config = dict(
    model='image inpainting model',
    dataset='crops of objects in photos (Visual Genome)',
    train_examples=61751,
    image_size=32,
    crop_scale_min=1,
    horizontal_flip=True,
    translate=0.12,
    task='inpainting',
    loss='mse',
    arch='unet',
    norm='groupnorm',
    activation='leaky_relu',
    weight_standardization=False,
    widths=[64, 128, 256, 256],
    blocks_per_level=2,
    block='basic',
    attention=False,
    upsampling='pixel_shuffle',
    init='torch_default',
    residual_init='scaled_by_depth',
    optimizer='muon',
    muon_scale='spectral',
    lr=0.021,
    momentum=0.95,
    nesterov=False,
    orthogonalizer='newton_schulz_5',
    adamw_lr_other_params=0.0019,
    steps=40000,
    batch_size=128,
    epochs=82.9,
    lr_schedule='linear',
    final_lr_fraction=0.1,
    warmup_steps=4000,
    weight_decay=0.0,
    adamw_weight_decay_other_params=0,
)
Rows from block 8, named by matrix and row number. Each number is 128 + 24 x the weight over the matrix's rms, rounded and kept within 0 to 255. All counts start at 0.
# short0: shortcut pointwise conv (model.decb.0.0.short.0.weight, 256x512x1x1), inputs 172-257
short0.37 [148 159 182  93 155  81  70 151 191 129 146 123 114 101 143 149 163  78 160 172 154  80 128 110 103 120  91 104 126 196 150 145 183 140 136 107 124 123 151 138 154 134 145  88  66 157 100  73 146 214 108  83 107 144 111 167 121  96 148 103 185 119 131 136 124 101 168  64 169 171 174 134 110  80 174 148  78  81 118 104 133 178 139 145 140 129]
short0.38 [163 104 101 146 168  63 135 127  82  72 132 203 151  87 142 179 156  99 127  73  84 147 131 115 122 104 152 135 163 118  80 147 127 108  55 125 167 156 159 135  81 136 133 117 155  93  82 158 110 137 118 144 146 147  72 116 157  95 146 117 127 139  88 165 159  86 162 129 134 127  63 113 126 117 137 115 101 100 121 132 162 122 124 120 139 130]
short0.39 [ 60 116 132 189 137 162 159 174 106 179 126 119 151 150 151 125  75 141 191 169 154 214 132 134 138  78 142  99  86 172 122 122 143 136 109 141  69  85 136 110 175  84 142 133 138 122 139  98 109 191 150 172 187 108 144 193  26 130 194  93  97 127 120 111 168 148 166 117 121 152 170  69  65 194 120 130 112 142 153 135 150 179 171 178 139 127]
short0.40 [132  79 136 110 114 149 175 197  84 171 137 134 123 183 134  99 138 129 110 103 180  47 142 159 143 126  73 125 147 106 104 103 182 161 124 166  82 100 106 114 120 118 142 153 136  97 157 152 151 106 101  92 151 137  89 138  84 123 123 128 137  38 108 143 142  81  91  88  86 101  81 128 164 117 139  84 128 118 145 115 143 128 114 117 122 141]
short0.41 [191 134 145 110 116 130  75  72 122 156  32 129 158 160 168 119 171 106 176 120 139 142  99 147 121 121  91 118 125  82 189 103 110 130 105 157 108 181 106 102 152 165 124 143 124 144 109 148 104 109 116 106 118 138 127 150 137 147 112 142 135 154 101 100 124  91 125 151  80 184 114 174  86 138 103 124 129 114  68 131 126  85 130 117 120 119]
short0.42 [150  86 122 135 184 135 116 167  82 157 148 145 102 161 144 195 148 121 108  85 152 145 100 155  86 107 151 100  63 121 131  93 154 199 182 179  49 104 114 176 143 105 175 127 202  99 179 127 156 160 171 122  85  99 163 146 146  65 123 159 156 165 158 156 131 159 122 172 114 148 211 146 123 156 136 193 219 119 129 156 196 149 163 106 137 120]
short0.43 [ 77 143 125  96 173  54 149 141 177 185 181 139 122 174  93 117  46 152 154 144 116 127 107 177 161 115 148 156  78 116  80 115  97  94 137 134 140 171 124 160 164 167 181 111  87 178 137 117 124 115 100 133  63 140   6 128  68  95 126 108 115 187 117 115 150 203 162 156 137 146 141  93 160 116 108 113 146  83 161 125 162 164 129 155 130 129]
short0.44 [ 93 141 122 129 153 189 103 179 124 137 127 136 132 104  73 184 129 194 130 116  70 162 183 100  93 149 162 130 144 103  99 161 146 137 125 154 127 145  77 157 112  99 139  85 132 102  98 165 154  93 152 183 140 191 159  98  65 154 179 137 165 130 164 150 144 109 130 126 142 103 171 109  80  88 111 175 151 163  86 177 142 144 116 156 123 129]
short0.45 [119 105 173 123 152 134 161 114 122 151 150 120 158 120 166 158 111 153  81  73 127 167 136 175 127  63 216 117 100 109 115 155 121 149 150 161  68  91  81 134 143 134 120 169  92 191  77  78 159 108 126  80 109 180 180 163  68 181 145  78 147 158 149 144 159 153 119 148 141 103 172 184 137 158 145 187 105 143 140 186 102 102 209 163 136 131]
short0.46 [118 133  92 134 128 156 131 106  49  56 118 124 106 138 147 135 136 111 158 169 187  84 141  47  62 145  93 172 173  92 133 114  96 127 110 138 130 178  98 106 162 140  83 123 121 121 112 156 100 110 117 147 130  80 161  79  93 173  77 170  58 111 142 116 173 166 155  98 208 150 133 131 171 142 117  99  78 116 162  97 169 147 148 106 130 129]
short0.47 [128 134 168 140  88 118  83 108 103  88  82  93 137  61 101 124 105 129 136 174  99  66 131 107  89 145  40 138 194 149 132 130 132 116 101 123 186 164  93 122 134 138 108 174 141 133  89 116 137 172  62 125 152 100 127 118 161 139  94 158 121 102 155 169 128 135  59 146 143 123 103 211 124 127 116 147 139  82  77 113 159 101  61 122 140 131]
short0.48 [ 79  85  80  88 110 139  93 137 143  88 161  95  94  57  55  69 108 119  97  89 133 101 122 151 120 185  97  88 153 148  42  97 110 105 134 130 171 189 145 131 126  88  84 200 133 100 156 151 156 121  97 101 163 149  64 114 132 141 132 130 119 110 173 120 125 172  39 119  85 150 107  99 145 125  60  67 114 142 118 178 149 154 124 124 133 134]
short0.49 [152 145 174 143 178  86  78  99 121 126 106 186 114 111 100  97 140 142 100 157 110 112 112 189  81  90 112  78 185 166 126 156 188 121 110 137 131 168 151  42 115 175 128 152 105 125 124  95 186 133 144  87 164  89 116 123 164 121 120  90 119 112  91 144 117 144  63 122 148 110 117 162  89 107  96 119 125 154 237 124  85 121 107 135 122 127]
short0.50 [126  76 136  63 117 120 152 107 138 157 142  86 110 111 157  72 127 131 120 154 136  87 148 157 157 154 112 176 115 167 157 138  85 107 111 137  92 162  99 153  86 114  88  90 125 166 147 126 152 150 106 140  86  91 121 101 101 153 151  78 139 100 127 132 107 162  70 150 145 120 142 116 149 147 118 139 178 178 150 135  99 144 150 127 116 133]
short0.51 [171 157 113  83  91 135 138 219  48 178 126  69  89 118 108 136 120 111 157 121 113 120 166 154 158 150 139 105 149 126 106 156 132  93 156 162 142 152 115 178 178 114 154 162 108  72 154 157 181 110 162 156  57 163 222 102  93 194 123  84 162 162 134 146  76 135 111 112 140 137 132 175  66  89  68  95  95 160 136 114 127 111 142 160 121 125]
short0.52 [190 145 166 188 183 167 104 114 100 187 127 171 145 124 121 182 110  85 108 102 117 179  87 137 157 127 104 190  97 173 142 132 162 175 148 148 134 109  97 159 141  90 128 129 158  96 115  89 191 179  76 149 177 106 132 100 114 124 187 110 118  81 171 185 142 150 136 163  94 157 163 134 119 169 202 156 148 115 151 185 173 132 103 182 139 125]
short0.53 [147 156 100 102 131  88 146 115 163  58 104 112 125 164  92 166 132 175 121 143  79 144 166  54  98 117 119  94 149 107 149 156 122 172 178 123 111 114  97 166 159  72 110 141 101 101  86 121 175  93 149 195 128 110  99 118 131 145 165 110 145 187 164 117 118 146 126 163 104 157 110 126 160 105 131 162 131 149  89  97 111 106 143 159 138 125]
short0.54 [100 146  98 125 120 115 115 140 131  91 164 183 109 156 162 121 130 114 155  91 170 155 145 179 135  87  88 175 132 107 151 164 169 137 123 168 137 137 141 116 132  75 149  69 118 109 163 117 103  53 132 158  99 126  93  90 133  90 127 162 118 100 143 138 161 149 118 111 171 122 104  88  82 118 120 131 163  82 135 113 122 115 145 186 129 129]
short0.55 [119 125 140 101 139 160 148 161 111 146 112  91 112 104 129 126 182 104 127 156  84 110 117 129 146 155  68 154 131 159  97  81 218 101 149 103 143 122 150 158 163  87  83 105 122  93  78 123  30 152 128 122 149 117 134 112 132 113 139 104 159  80 106 160 103  98 138 120 137 103 104 106 110 109 118 164 102 121 112 141  69 148 168  89 115 127]
short0.56 [122 129 146 137 162 163 165 141 124  95 135 158 122 197 122 138 166 142 127 179  85 109  76 175  95 162 143 146  78 149 107 149 147 142 171 219 108  84 159  99 124 149 154 116 135 144 121 184 115 169  77 150 106  85  98 130 191 111  66 131 148 186 124 134 177 141 155 180 141 158 155 133 118 114 179 132 177 101 126 110 143 163  90 176 131 117]
short0.57 [152 119  97  83 113 139 136 105 134 137 132 141 177  96 165 180 161 159  52 202 185 146  80  95 118  84 142 190 137  96  91 202 168 113  40 129 113 168  82 121 117 139 135  92 148 106 125 116 127 173 129 123 116 136  87  67 181  87 133 112 120 135 149 139 131 159 117 129 151 147 114 143 155 141 102 110 137 138 128 111  84  84 116 162 127 129]
short0.58 [144 144 166 109 124 200  58 200  86 167 152 101 123  77 206 102 100 133 147  60 219 216  58 134 131 105 171 155 108 170 150 129 125 124 153 107 167  71 115 152 187 213 174 116 196 195 120 155  76 143 145 101  91 134 184 109 206  75 152 110 151 119 141 158 231 111 129 170 142 190 132  84  99  93 221 106 130 127 136 122  95  99 166  49 116 138]
short0.59 [ 70 146 113 135 115  95 140  59 136 150 132  94 128  58  52 133 153 134  98 129  71 128 120  86 131 138  48 153 180  63 134  87 142  68 186 109 133 105 184 141 103 146 118 111  98  98 159  97  93 107  77  53  93 100 103 103 175 176 124 136 121 105 109 111 105 126 137 127  94 116 106  72 221 122 118  70 127  90 167  56  55  44  81 186 123 126]
short0.60 [ 96 133 131 140 117 128  98 154 136 115 149 137 210  77 134 113 143 113 103  72 151 129 117 149 142  93 179 137 142  45 102 138 123 138  63 117 108 130 101  95 134 154 176 146 180 162 164 118 102 137 137  76  89  93 129 109 114 133 102 103 150  54 132 111 117 163  96 209 138 119 114 146 202  86  94  93 139 181 159 156 104 122  94 139 122 130]
short0.61 [134 129 143 169 192 120 100 147 149 149 142  95 117 117 182 153 131 159  63 133 120 153 108  88 189 106 101 160 170 133  99 133 111 110 189 119 120 111  99 162 155 155 150 182 114 138 174 141 149 171 121 127  84 111 151 181 158 122 147 136 148 111 123 164 114 146 104 100 149 128 166  88 140 121 108 136 149 133 124 149  84 126 143 103 124 120]
short0.62 [118 144  91 152 165 150 118 146 153 161 128 120 152  72 142 149 174 156 109 112 146 131 159 192  50 129 140 142 114 134 122  82 131 134 149 172  83 144  92 126  83 130 174 126 142 143 110 160 126 138 117 112 113 146 125 162 152 127 160 120 123 133 111 137 171  82 142 109 112 118 149  97 123 108  94 110  72 151 119 154 128  90 154  86 123 131]
short0.63 [210 156 153 154 165 147 153 129 125 134 112 127 141  85 106 128 113 116 105 145 121 104 152 124  76 114 112 151  87 165 131  82 130 140 104 130  96 143 137  95 180 121 134 133 151 184 138 142 145 133 176 123 187 106 144 141 116 124 175 114 115 161  85 153 150 153 127 175 170 117 100 130 114 140 123 137 111 131 101 165 122  92 136 113 123 135]
short0.64 [179 114 145  80 183 167 143 189 157  95 202  37  83  99  93 124 137 134  87 152 154 140 124  94  76 122 131 136 197 156 107  92  79  77 135  32 146 107 126 192  70 125 130 148 144 128 123  81 136 117 115  84 120 122 143 137 122 110 157  76 113 100 119  95 107  77 132  71 170 126  81 163 149 126 132  65 139 120 160  79 115 101 172 177 125 125]
short0.65 [148 110 127  78  59 122 128 149 105 203  94 104 127 130  76 119 106 117 125  98 127 125 110  80 136 140 106 126 128 156 120  89 104 138 124 149 178 104 142 128 153 119  80 192 137  95 149  79  57 151 157  95 141 108 112 155 123  99 199  87 130 109 137 175  77 107  59 112  88  95 103 165  54 173 148 111  82  35 174 101 161 168 145  96 135 132]
short0.66 [129 159  99 172 134 148 104 191 170 134 158  68 105 125 146 100 143 173 161 112 137 202 152 175 161 172 122 106  81 128 147 109 146 109 198 128 138 164 142 184  92 111 148 123 114 107 106 124 182 131 174 172  98 130 141 159 111 130 172 102 184  80 122 138 152 168 134 194 163  81  49 118 207 139 155  91  91 134  99 186 157 150 111  99 131 130]
short0.67 [157 166 187 131 166 144 135 105 115 127 169  97 133 129 115 176 173  72 128 128 106 104 188 121 110 133 116 161  53 132 157 109 153 144  92 125  91 129 172 127 106 149 143  96 132 117  92  79 142 131 109 203 139 161 122 156 107 157 131 102 158  98  98  79  90 118 191  78 131 130 128  97 143  96 206 118 147 142 144 125 137  83  94 121 122 131]
short0.68 [121 169  90 135  98 104  87 117 122 143 101 120  72 102 140 132 121 174 149 106  63 104 135 129 143  97 119 143 157 120 104  95 131  58 116  70 117  98 150 172 118 147 105 139 103 112 133  72 149 142 159 101 138  94  57 162 118  98 113 114  97 119 163 126 139  85 123 155 156  98 125 160  64  62  34  84  95 136 133 164 173 142 127 105 130 118]
short0.69 [ 79 110 145  82 133 164 103 120 139 114 200 110 160 171  92 138 175 126 102 118 114  95 126 103 121 160 124 138  19  90 152  95 131 138 121 136 137 183 139 131 136 138 136 110 173 161 148 209 175 182  99 148 168 138 128  60 136  83 151 108 157  49  88 172 135 128 166 172  77 161 136 118 117  83 111 144  87 142 110 146 130 144 156 113 125 131]
short0.70 [141 105 187 151 181 172 137 141 178 174 146 154 120 143  79  78  92 102 156 149 110  95 140 118 147 117  88  95 116 184 132 142  56  66 153 145 193 140 132 127 126 144 123 104 133 114 155 134 115 127 116 112 118 156 161 100 115 106 132 169 130 103 104 113 176  78 136 139 174  98 185 118 132 120 134 140 131 130 148 146 143 105  90 119 119 136]
short0.71 [164 169  99  72 114 116 186 182 181 135 154 116 116  85  64  81 123  97 115 127 139 148 137 144 144 139 156 148  71 104 180  80 109  92 149 124 121 117 103  79 112 120 181 130 138 106 154 135 169 113  88 102 118 113 167 172 156 127 113 116  53  66 115 152 112 122 176 123  70 167 134 112 128 112 138 114 110 145 108  82 138 151 167 124 119 121]
short0.72 [133 120 122 139 141 102 156 188  96  91  96 168 154 119 142 132 119 109 146 101  79 161 133 153 149 107 116 211 119 118 123 145 185 116 132  78 144 107  93 121 136 115 139 106 142 118  79 145 103 148  89 126 106 181 155 161 152 139 119 112 123 132 114 120 141 117 106 116 148 124 103 170 111 143 145 126 131 133 131 151 149 102 146 187 132 126]
short0.73 [163 219 121  95 113 127 113 169 142  95  75 107 150  92 219  86 165 122 100 154 102 169 158  86 131 109 175 135 154  99 157 119  94 158 140  66 149  92  63 168  76 199 107 189 116 157 127 106 159 140 158 121 146  72 187  97 112 108 151  67 129 104 158 157  75 109 128 105 134 106 105 145  91 130 178 120 187 141 135  91 132 127 140 154 139 112]
short0.74 [168  96  95 110 169 168 128 145 106 116 113 221 117 103 169 132 142 147 129 105 134 180 153 101 106 141 142 136 122 144 145 164 176 154 133  97 161  99  89 175 186  87 151 111 115  98 117 145 130 144 113  98 162 133  81 120 116 158 136 111 162 143 128  94 139 109 126  60 134 122 109  73 121 139  64 123 118 178 183 111 141  94 180 174 128 127]
short0.75 [115 140  67 137  64 143  95 112 129  82 121  62 131  96 192 116 130 166  73 153  97  78  92 119 115 157  92  94 143  78  63 144 160 130 125 107 142 126 129 123 126 123 139 210 128 101 166 102  90  99  71 140 100 152 115 137 114  95 101 166 118 135 178 201  63 137 123 142 166  87 137 160 109 105 100 159  65 139  96 117  86  99 160 132 128 141]
short0.76 [147 142 126 204 126  55 153 119 102  62 106 119  98 143 109 104 126 132  53 146 153  92 123 138 121 160  55 114 224 117 130 108  79  63 134  87 104 118 116 154  75 132 140 145  89  95  87  79  56  94  83 108  56 113 127 165 104 138 146  91  83  95 154 101 155  59 123 107 106  79  76 132 150 117  96 109  88 160 130 100 144  79 150 188 124 132]
short0.77 [ 99 162  79 149 111 127 155  85 177 158 129 120 103  72  96 100 111 148 105 171  85 142 140 133  90 115 179  67 103  88 172  87 176  70  74 200 159 151 157 150 134 144 106  88 189  79 174 111 147 102  91  99  43 145  77 164 145  77 122 207 129  95 104  50 103 162 112 149 132 132  85  85 119 181 108  46 130 153 138 144 133 123 134  91 126 132]
short0.78 [111 137 172 105 108 160 147 155  95 130 131  79 153 112 112 125 114 151 135 188 164  77 135 185 118 156  84 128 114 136 115 107  55  88 123 145 173  91 120 138 125 111 114 152 153  81  95 187 130 137 139 167 166 115 169 100 168 121 118 147 129 186 128 142 105 131 126 128 150 109 174 139 174  90 114 104 117  89  60  66 105  65 144  98 140 126]
short0.79 [112  37 152  87 160 113 161 110  28 141 130 106 106  87 131 180 137 182 134 102  11 154 125 143 195 135 180 108 127 144 175  81 112 139 130 110 201 116  89 153  80 160 114 116 121 132 105 129  89 183 109 155  69  93 190  97  63 139 143 118  86  98 130 157 135 135 110 126 118 115 134 120 206 130 146 175 151 133 137 146 160 213 142 142 134 131]
short0.80 [183 122 153 129 137 135 160 149 127 115 126 115  90 135 117 107 107 180 128  96 167 146 140 114 164  94 122 119 149 138  47 132 120 116 110 104 145 103 160 104 113 179 192  72  72 128 140 120 109  96 102 124  84 120 119  74  28 198 132 129 117 122 117 103 160  98 116 168  99  82 217 161 176 145 106 133 118  83 140 124 162 135 157  72 126 120]
short0.81 [156 177 136 166 161 172 112  92 191 133 188 117 129 118 107  99 113 151 154 139 124 181 125 127 127 157 137 154  72 104 154 117 171 150 177 171  88 163 140 118 163 128 174 119 122 107 137 137 221 207 124 200 176 177 151 152 133 150 155 145 163 138 121 133 151 127 144 138  86 139  67  92  94  79 148 159 177 178 143  80 199  78 125 104 138 131]
short0.82 [ 70 114 105 131 119  74  89 149 170 123 129 108 148 114 131 126 127 143 132 147 134 165 192 131 124 100 129  75 149  93  94  93 156 134 119 113 146 105  85 111 161  79 136 123 133 105 138 111 169 124  94 131  71 155 192 135 160 137 117 122 146  70 131 140  91 130 155 113 184  99 125 187 108  81 113 158 195 140 163 113 161 140 144 193 130 131]
short0.83 [148 130 125 160 105 125 110 119 108 127 107 142  95 152 157 159 101 161 103  94 129 148 112 177 119 107 179 112 107 138 166 169 110 183 205  83 124 108  88 154 145 150 140 112  72 121 186 145 123 225 189 150 145 104 101 111 172 126 118  80 161 204  78 119 126 115 109 113 161 137 100 191 142 167 132 110  67 118 122 107 156 134 107 132 118 130]
short0.84 [156 120 170 108 122 146 170 163 103 141 128 138 129  96 156  80 136 155 113  78 161 146 169 124 118 155 147 151 165 176  88  78 200 137  95  75 119 104 169 181  76 152 121 153 113  88 126 111 138 137 189 123 112 114 203 117  98 170 118 116 108 187  78 127 131  89 100 101 121  80 144  84 108 130 157 123 135 129 108  93 175 142 131 209 147 133]
short0.85 [125 178 162 158  81 213 114 101  98 119 114 123  98 117 155 170 186 167 159 123 113  53  97 164 146 112 126  76 131 119 112  94 186 118 129 120  82 135 158 193  60 167 137 147 167 137  55 186 170  76 121 111 120  99 103  73 114 143 121 145 196 160 139 100  73 152 159 167 140 150 171 112 114 160 147 148 131 125 157 153  76 116 149 128 125 123]
short0.86 [ 72 122  93 117 103 127  31 177  86  73 166 102 122 128 123 123  69 126  18 161 140 114  90 124 179 114 129 111 131 116 112 101 116 155 147 100 141 137 170 153  95 121  92 174 114  66 101 141  97 157  56  81 104 135  84 113 140 122  73 158  84 108 154 132  76  64 102 153 121 117 125  82 114 138 159  98 128 127 118  75 129  62 102 174 138 120]
short0.87 [107 102 105 151 129 144  83  87  94 139 156  69 111 130 113 138 150 168 116 116 115 103 134 146 198 101 117 133 121 144 119 150 173 106 135  73 126 120 105 119  94 110 146 176 103 148  83 173  87 119 119  93 157 167 124 163 124 173 130 179 179 155 156 117  98 104  96 176 110 117 129 119 166 161 143 208 126 104  78 129 104  84  89 153 119 136]
short0.88 [119 111  94 117 141  77 132  37 101 112 134 122 135 115 132 138 128  92  94 159 168 146 185 104  68 115 132 135 151 110 119 152 111 109 105 159  90 174  99  71 108 102  45 119 124  95  87 159 202 106 155 132 107 175  77 116  98 127  80 198 111 113  93  80 168 136 135 131 118  99  99  78 145 134 154 116 151 164 119 142  65 134 165 118 123 123]
short0.89 [206 142 150 121 180 118 174 162  74 134 102 139 134 108 155 127 128 134 152 109  99 142 169 128 202 164 118 130 145 170 153 129 127 166 134 173 170 118  96  77 188 140 187 166  93 156 126 121 141 190 121 154 148 170 147 148  86 122 115 107 150 142  79 160 151 159 204 153 190 135 121 117 127 156 194 166 174 117 116 144 180 144 135 131 120 123]
short0.90 [107  82 114  60  80  88 131 111 147 100 164 133 182  89  85 103 105  88  96 108 190  56 143 103  78 208  68  98 221 160 110 213 115 138 153  78 174 165 157 114  99  81 140 158 142 152  93  96  88  91 134 151 135 158 142 192 107 137 143 163 104 169 139 116 118  67 159 153  85  87 135  85 108 103  21  89 159 149 118  94 127 100 203 125 139 116]
short0.91 [128 184 156 127 191 165 168 142 143 178 158 171 163 146 101 159 107 145 162 108 169 161 157 109 143 126 121  64 119 152 137 102 171 178 160 152  92 105 140 182 163 157 123 121 173 121 155 164 171 178 151 200 181 106 183 161  86 147 209  99 123 193  94 132 134 128 133 102 137 158 154  99 146  94 209 166 133 182 105 191 120 149 202  62 129 128]
short0.92 [ 96 160 178 112 142 181 165 133 177  84 122 161 159 123 118 111 105 114 146 113 143 167 103 190 111 161 124 116 100 145 137 131 137 110 133 173 100 107 103 196 135 169 162 187 134 127 129  96 183 113 106  55 160 103 126 109 142  99 186  74 150 105 116 127 165  69 187 109 115  84 102  92  78  79 129 209 138 105 205 178 169  80 105  96 126 131]
short0.93 [125 145 137 155 109 150 159 174 117  98 143 142 131 117 121 117  74 135  91  94 120 140 136 192  73 117 136 100 148 112 144 111 156 110 103 193 111  56 148 162 142  68 214 108  83 204 146 153  95  72 117 131  91 106 148 122 115 133 164 171  96 115 150 109 110 118  86 131 125  82 148 120  75 130 120 112 128  98 108 122 137  95 123 137 129 126]
short0.94 [150 154  84 113 179 118 133 174 194 157 139 153 136 113 144 106 153 148 117 183 145 115 194 135  78 114 147 126 100 104 116 153 125 192 132 102 111 146 118 161 163 164 142 140 112 138  98  70 126 168 165 146 144 128 153 111 117 125 159 153 134 119 137  94 133 107 145 116 148  73 150 125 136 147 144 137 108 145 154 143 133 147 119 182 130 125]
short0.95 [ 95 132 108 137 175 131 107 198 133 191 121 154 172  83 100 148 118 142 140 124  69 129 201 173 124  93 142 113  66 192 136  59 134 151 139 113  63 143 157 141 102 148 194  87 201 134 117 161 165 136 154 173 112 147 116 162 175 154 109 125 168 118 115 165 176 121  88 171 168 135 121  67 113 159 138 151 139  82  90  76 154 105  86 142 127 129]
short0.96 [116 142  93 115 148 150 125  82 107  60 165  86 107 159 143 150 108 182 131  92 163  97 103 110 100 179 136 133  59 122 144 150 123 143 159  79 112 169 162 124  88 180 116  88 134 169 122 174  82 112 162 164 190 172 160 131 170 142 175 117  97 132 120 132 171 139  99 117 172 102 122 144 151 174 122 158  95 165 112 112  88 182 126  71 132 122]
short0.97 [130  78 146 121  95 189 130 164 116  89 113 147 133 127  76  80 159 127 165 115 182 154  94 115  81 119 166 215 132 119 110 136 165 176 125 187  96  97 133 136 183 117  39 141 152 127 121  88  92 129 112 105 149 152 175 151  97  94 160 128 152 137 136 161 116 132 127  63 146 146 134 156 154 144 111 119 137 115 121 119 119  82  96 135 121 120]
short0.98 [ 99  87  94 122  65 117  80 176 141  97 105 162  94 184 113 160 108  86  63 167  99  92  71 159 128  89 111 154 111 177 146 174  83 177  85  76  72 105  92 108 136  95 104  76 168  99 142 180 109 114 125 128  33 164 105 134 143 176 117 130 154 163 147  66 137 150 163 151  61  91 155 108 157  90 112 102 102 107 174 189 127 109  89 146 118 134]
short0.99 [187 163 116 100 153 102  93 103 147 143 131 125 106 103 122  61 138 126 113 138 101 127 129 135 191 135 119 145  57 172 114 144 127 135 143 184 130  73 104 181 176 116 115 175 106  70 164 184 136 148 121 121 177 112 120 177 127 154 180 163 111 112 170 172  89  90 168 133  96 202 102 134 182 107 118 135 117 133 143 127  81 141 140 165 126 119]
short0.100 [106 155  86 109 113 171 203 137 117  87 102 102  85  74 107 148 157 153 123 109 128  65 116 131 145 132 115 120  57 191 106 138 122 172 121 178  94  98  95 172 149 164 106 142 154  87 110 171 104 118 179 132 195 125 174 189 155 118  98  77 103 178  77  98 134 211 135  66 136 101 136 117 125  97 121 132 163  50 149 100 112 137 124  93 126 126]
short0.101 [170 102 147 156 197 113 129 171 104 121 149 174 101 106 149 117 112 167 149 139 115 190  83 125 156 184 162 151  83 110 216 128  96 167 155 153 124 144 150 106 161 125 127 119 113 112  85 170 141 140 155  38  55 120 199 127  83 155 138 119 193 161 126 159 106 138 134 118 133  65 193 183  98 139 162 118  91  80 143 122 188 158 134 133 129 133]
short0.102 [102  70 129 127 114 143 102 120 132 124  87 135 109 159 142 108 110 166 153 166 154  96 140 103 132  92 156  97 174 167  97 180 150 112 156  99 126 101 192  55 157  91 101 119 108 199 128 160 162  88  66 132 135  97 131  94 147 151 130 154 155  59 124 111 111 133 124 123 164 165 143 167 126 126 105 129 127 167 138 201  90 142 117 121 137 135]
short0.103 [ 78 122 176 110 120 196 114 128 129 102  75  88  94 153  83  90 140 143  96 114 112 157 127  72 156 117 115 127 236 129 111 147  92  62  40 111 144 149 154  77 114  67  95 116  77 104 158  98 120 128 129 119 193 134  73 190  72 129  99 152 114 124 135 163 123  91 143 135 118 105 219 144  88 107 104  69  99 144  78 105  74 134 141 160 141 130]
short0.104 [122  82 143 121 105  95 105 164 185 143  97 122  72 159  81  93 125 102 123 135 114 185 157  95 153 104 104 121 130  98 138  94  98 121 147 167 102 149 108  53 178  96  93  81 104 143 112 108 200 111 191 155 103  61 163 151  98 176 166 131 144 121 198 124 119 163 133 160 134 142 159  97 112 138 152  96 106 134  34 100 116 124  97 119 127 136]
short0.105 [106 151 162 161  94 101 122 111 124 172 136  72  95 134 154 137  86 136 153 165 119 149 132 130  99 179 124 124  73 120  29 107 137 158 130  68 138  69 168 181 168 117 128 127 170 130 116 117 135 170 134  96 127 118  69 199 135 127  87 139 101 159 192 114 152 136 114 160 185 117 114 141 159 173 167  35 190 140 133 104 149  90  92 188 123 131]
short0.106 [206 130 114 122 154 156  87 144 159 115 161 138 110 163  96 136 104 133 124  90 171 128 133 174  83 152 145 164  94 113 193 131  74 134 120 150  94 133 131 133 162 112 105 110 222 168 135 122 154 159 165 133 125 176 140 137 103 145 133 125 205 176 122 131 137 101 158  72 129 115  85 147  99 147 166 136 150 120  64 109 150 100 148 113 128 126]
short0.107 [ 68 177  96 122 167 130  72 139 108 133 140 112  93 152 120 190 135 115 123 161 133 129 131 164  95 134 133 136 150 167  85 139 111 114 122  79 146 116 153 113 126 151 125  97 121 163 109 154  86  94  95  82 133 157 111 114 155  92  70 129 128  94 151 181 153 157  78 160  87 139  95 128 103  94 133 162 145 137 142 117  78  89 173 167 125 120]
short0.108 [122 112 179 108 135 115  80 152 156 113 130 105 153  91 144 117 159 111 107 132 140 169  93 191 173 101 154 123 115  86 177  89 197 178 125 139 123  36 138 103 103  76 147 131 188 160 157 132  83 103 174 141 163 148 147 142 123 133 142 142  96 131 108  90 133 124  77 155 163 141 137 109 106 130 134 130 101 149 198 111 116  87 175 102 123 114]
short0.109 [ 80 155 146 168 117 183  86 119  97  54 150 117 121 130 119 218 149 168  84 138 114 121 125 140 147  81 124 107 175 116 151 119 201 145 109  72 126 135 100 102 100 121  98 150  77 156 158 153 112 130  86 103 135 146 133 154 151 135  79 110 122 154 101 222  87 157 156 141  67  87 129 147 138  75 109 108 119 188  91 148 153 157 156  98 138 131]
short0.110 [143 129 116 158 138 114  78 135 115 135 114 112 170 116 137 165  97 167  81 146 141  98 109  89 173 134 124 154 155 139 145 100 116 147 110 113 160 141 149 134  78 146 144 142  95  78  93 112 118 173 195 118 119  91 115 150 125 115  83 193 146  95  95 119  58 149  82 117 131 114 166 125 152 126 134 102 149  85 105 132 131  85 131  98 115 123]
short0.111 [115 148  75 128 149 130 126 152 113 155 130 177 153 142 123  78 156 120  76 162 144  69 121 108  86  94 116 150 126 133 129 135  89 181 148 126  87  64 145  51 101  99 150  28 124 131  91 123 122  67 205 162  99 110  95 136  86 149 189 121 124 102  44 165  82 142 110 171  92  88 132  93 143 115 132 186  83  95 158 182 150 119 142 101 123 123]
short0.112 [176 136 166 179  61 143 168 123 147 131 202 120 126  50  92 200 140 122 153 133 107 108 135 139 124  83 142 118  67 137 150 118 129 146 173 141 108  87 141 115 113 121 172 155 130 167 191 160 142 172 143 120 163 145 163 110 165 147 161  88 173 167 142 118 155 160 187 169 104 150 138 161 106 146 122 158 173 106 111 119 154 117  89 107 135 134]
short0.113 [ 28 120 108 128  94 146 139  60  99 121 110 132 121 197  81 141 161 188  69 167 118  90 148 115 117 115  58 104 190 187  94 176 103  44 117 115 182 122 176 121 157 116 116 141  66  58 138 152 113 109  68  81  37 192  91  97 139 166  74 152 105 152  48 155 120  58  83 116  92  65  72 146 148 149  78 122 179 140 170 103 123 103 103 142 116 124]
short0.114 [ 58  95 140 180  98 113 105 115 102  88  80 158 145  70 178 137  59 128 141 138 162  97 146 125  92 133  76 108 144 111 130  65 173 145 107 167 133 162 176 167 110 115 155 105 157 128  69  79 125 120 137 130 148 145 101 159 130 102 137 147 133 101 176  68 102  74  34  80 122 101  83 143 129 193 100  59 128 155 129 171 100 178 120 134 133 125]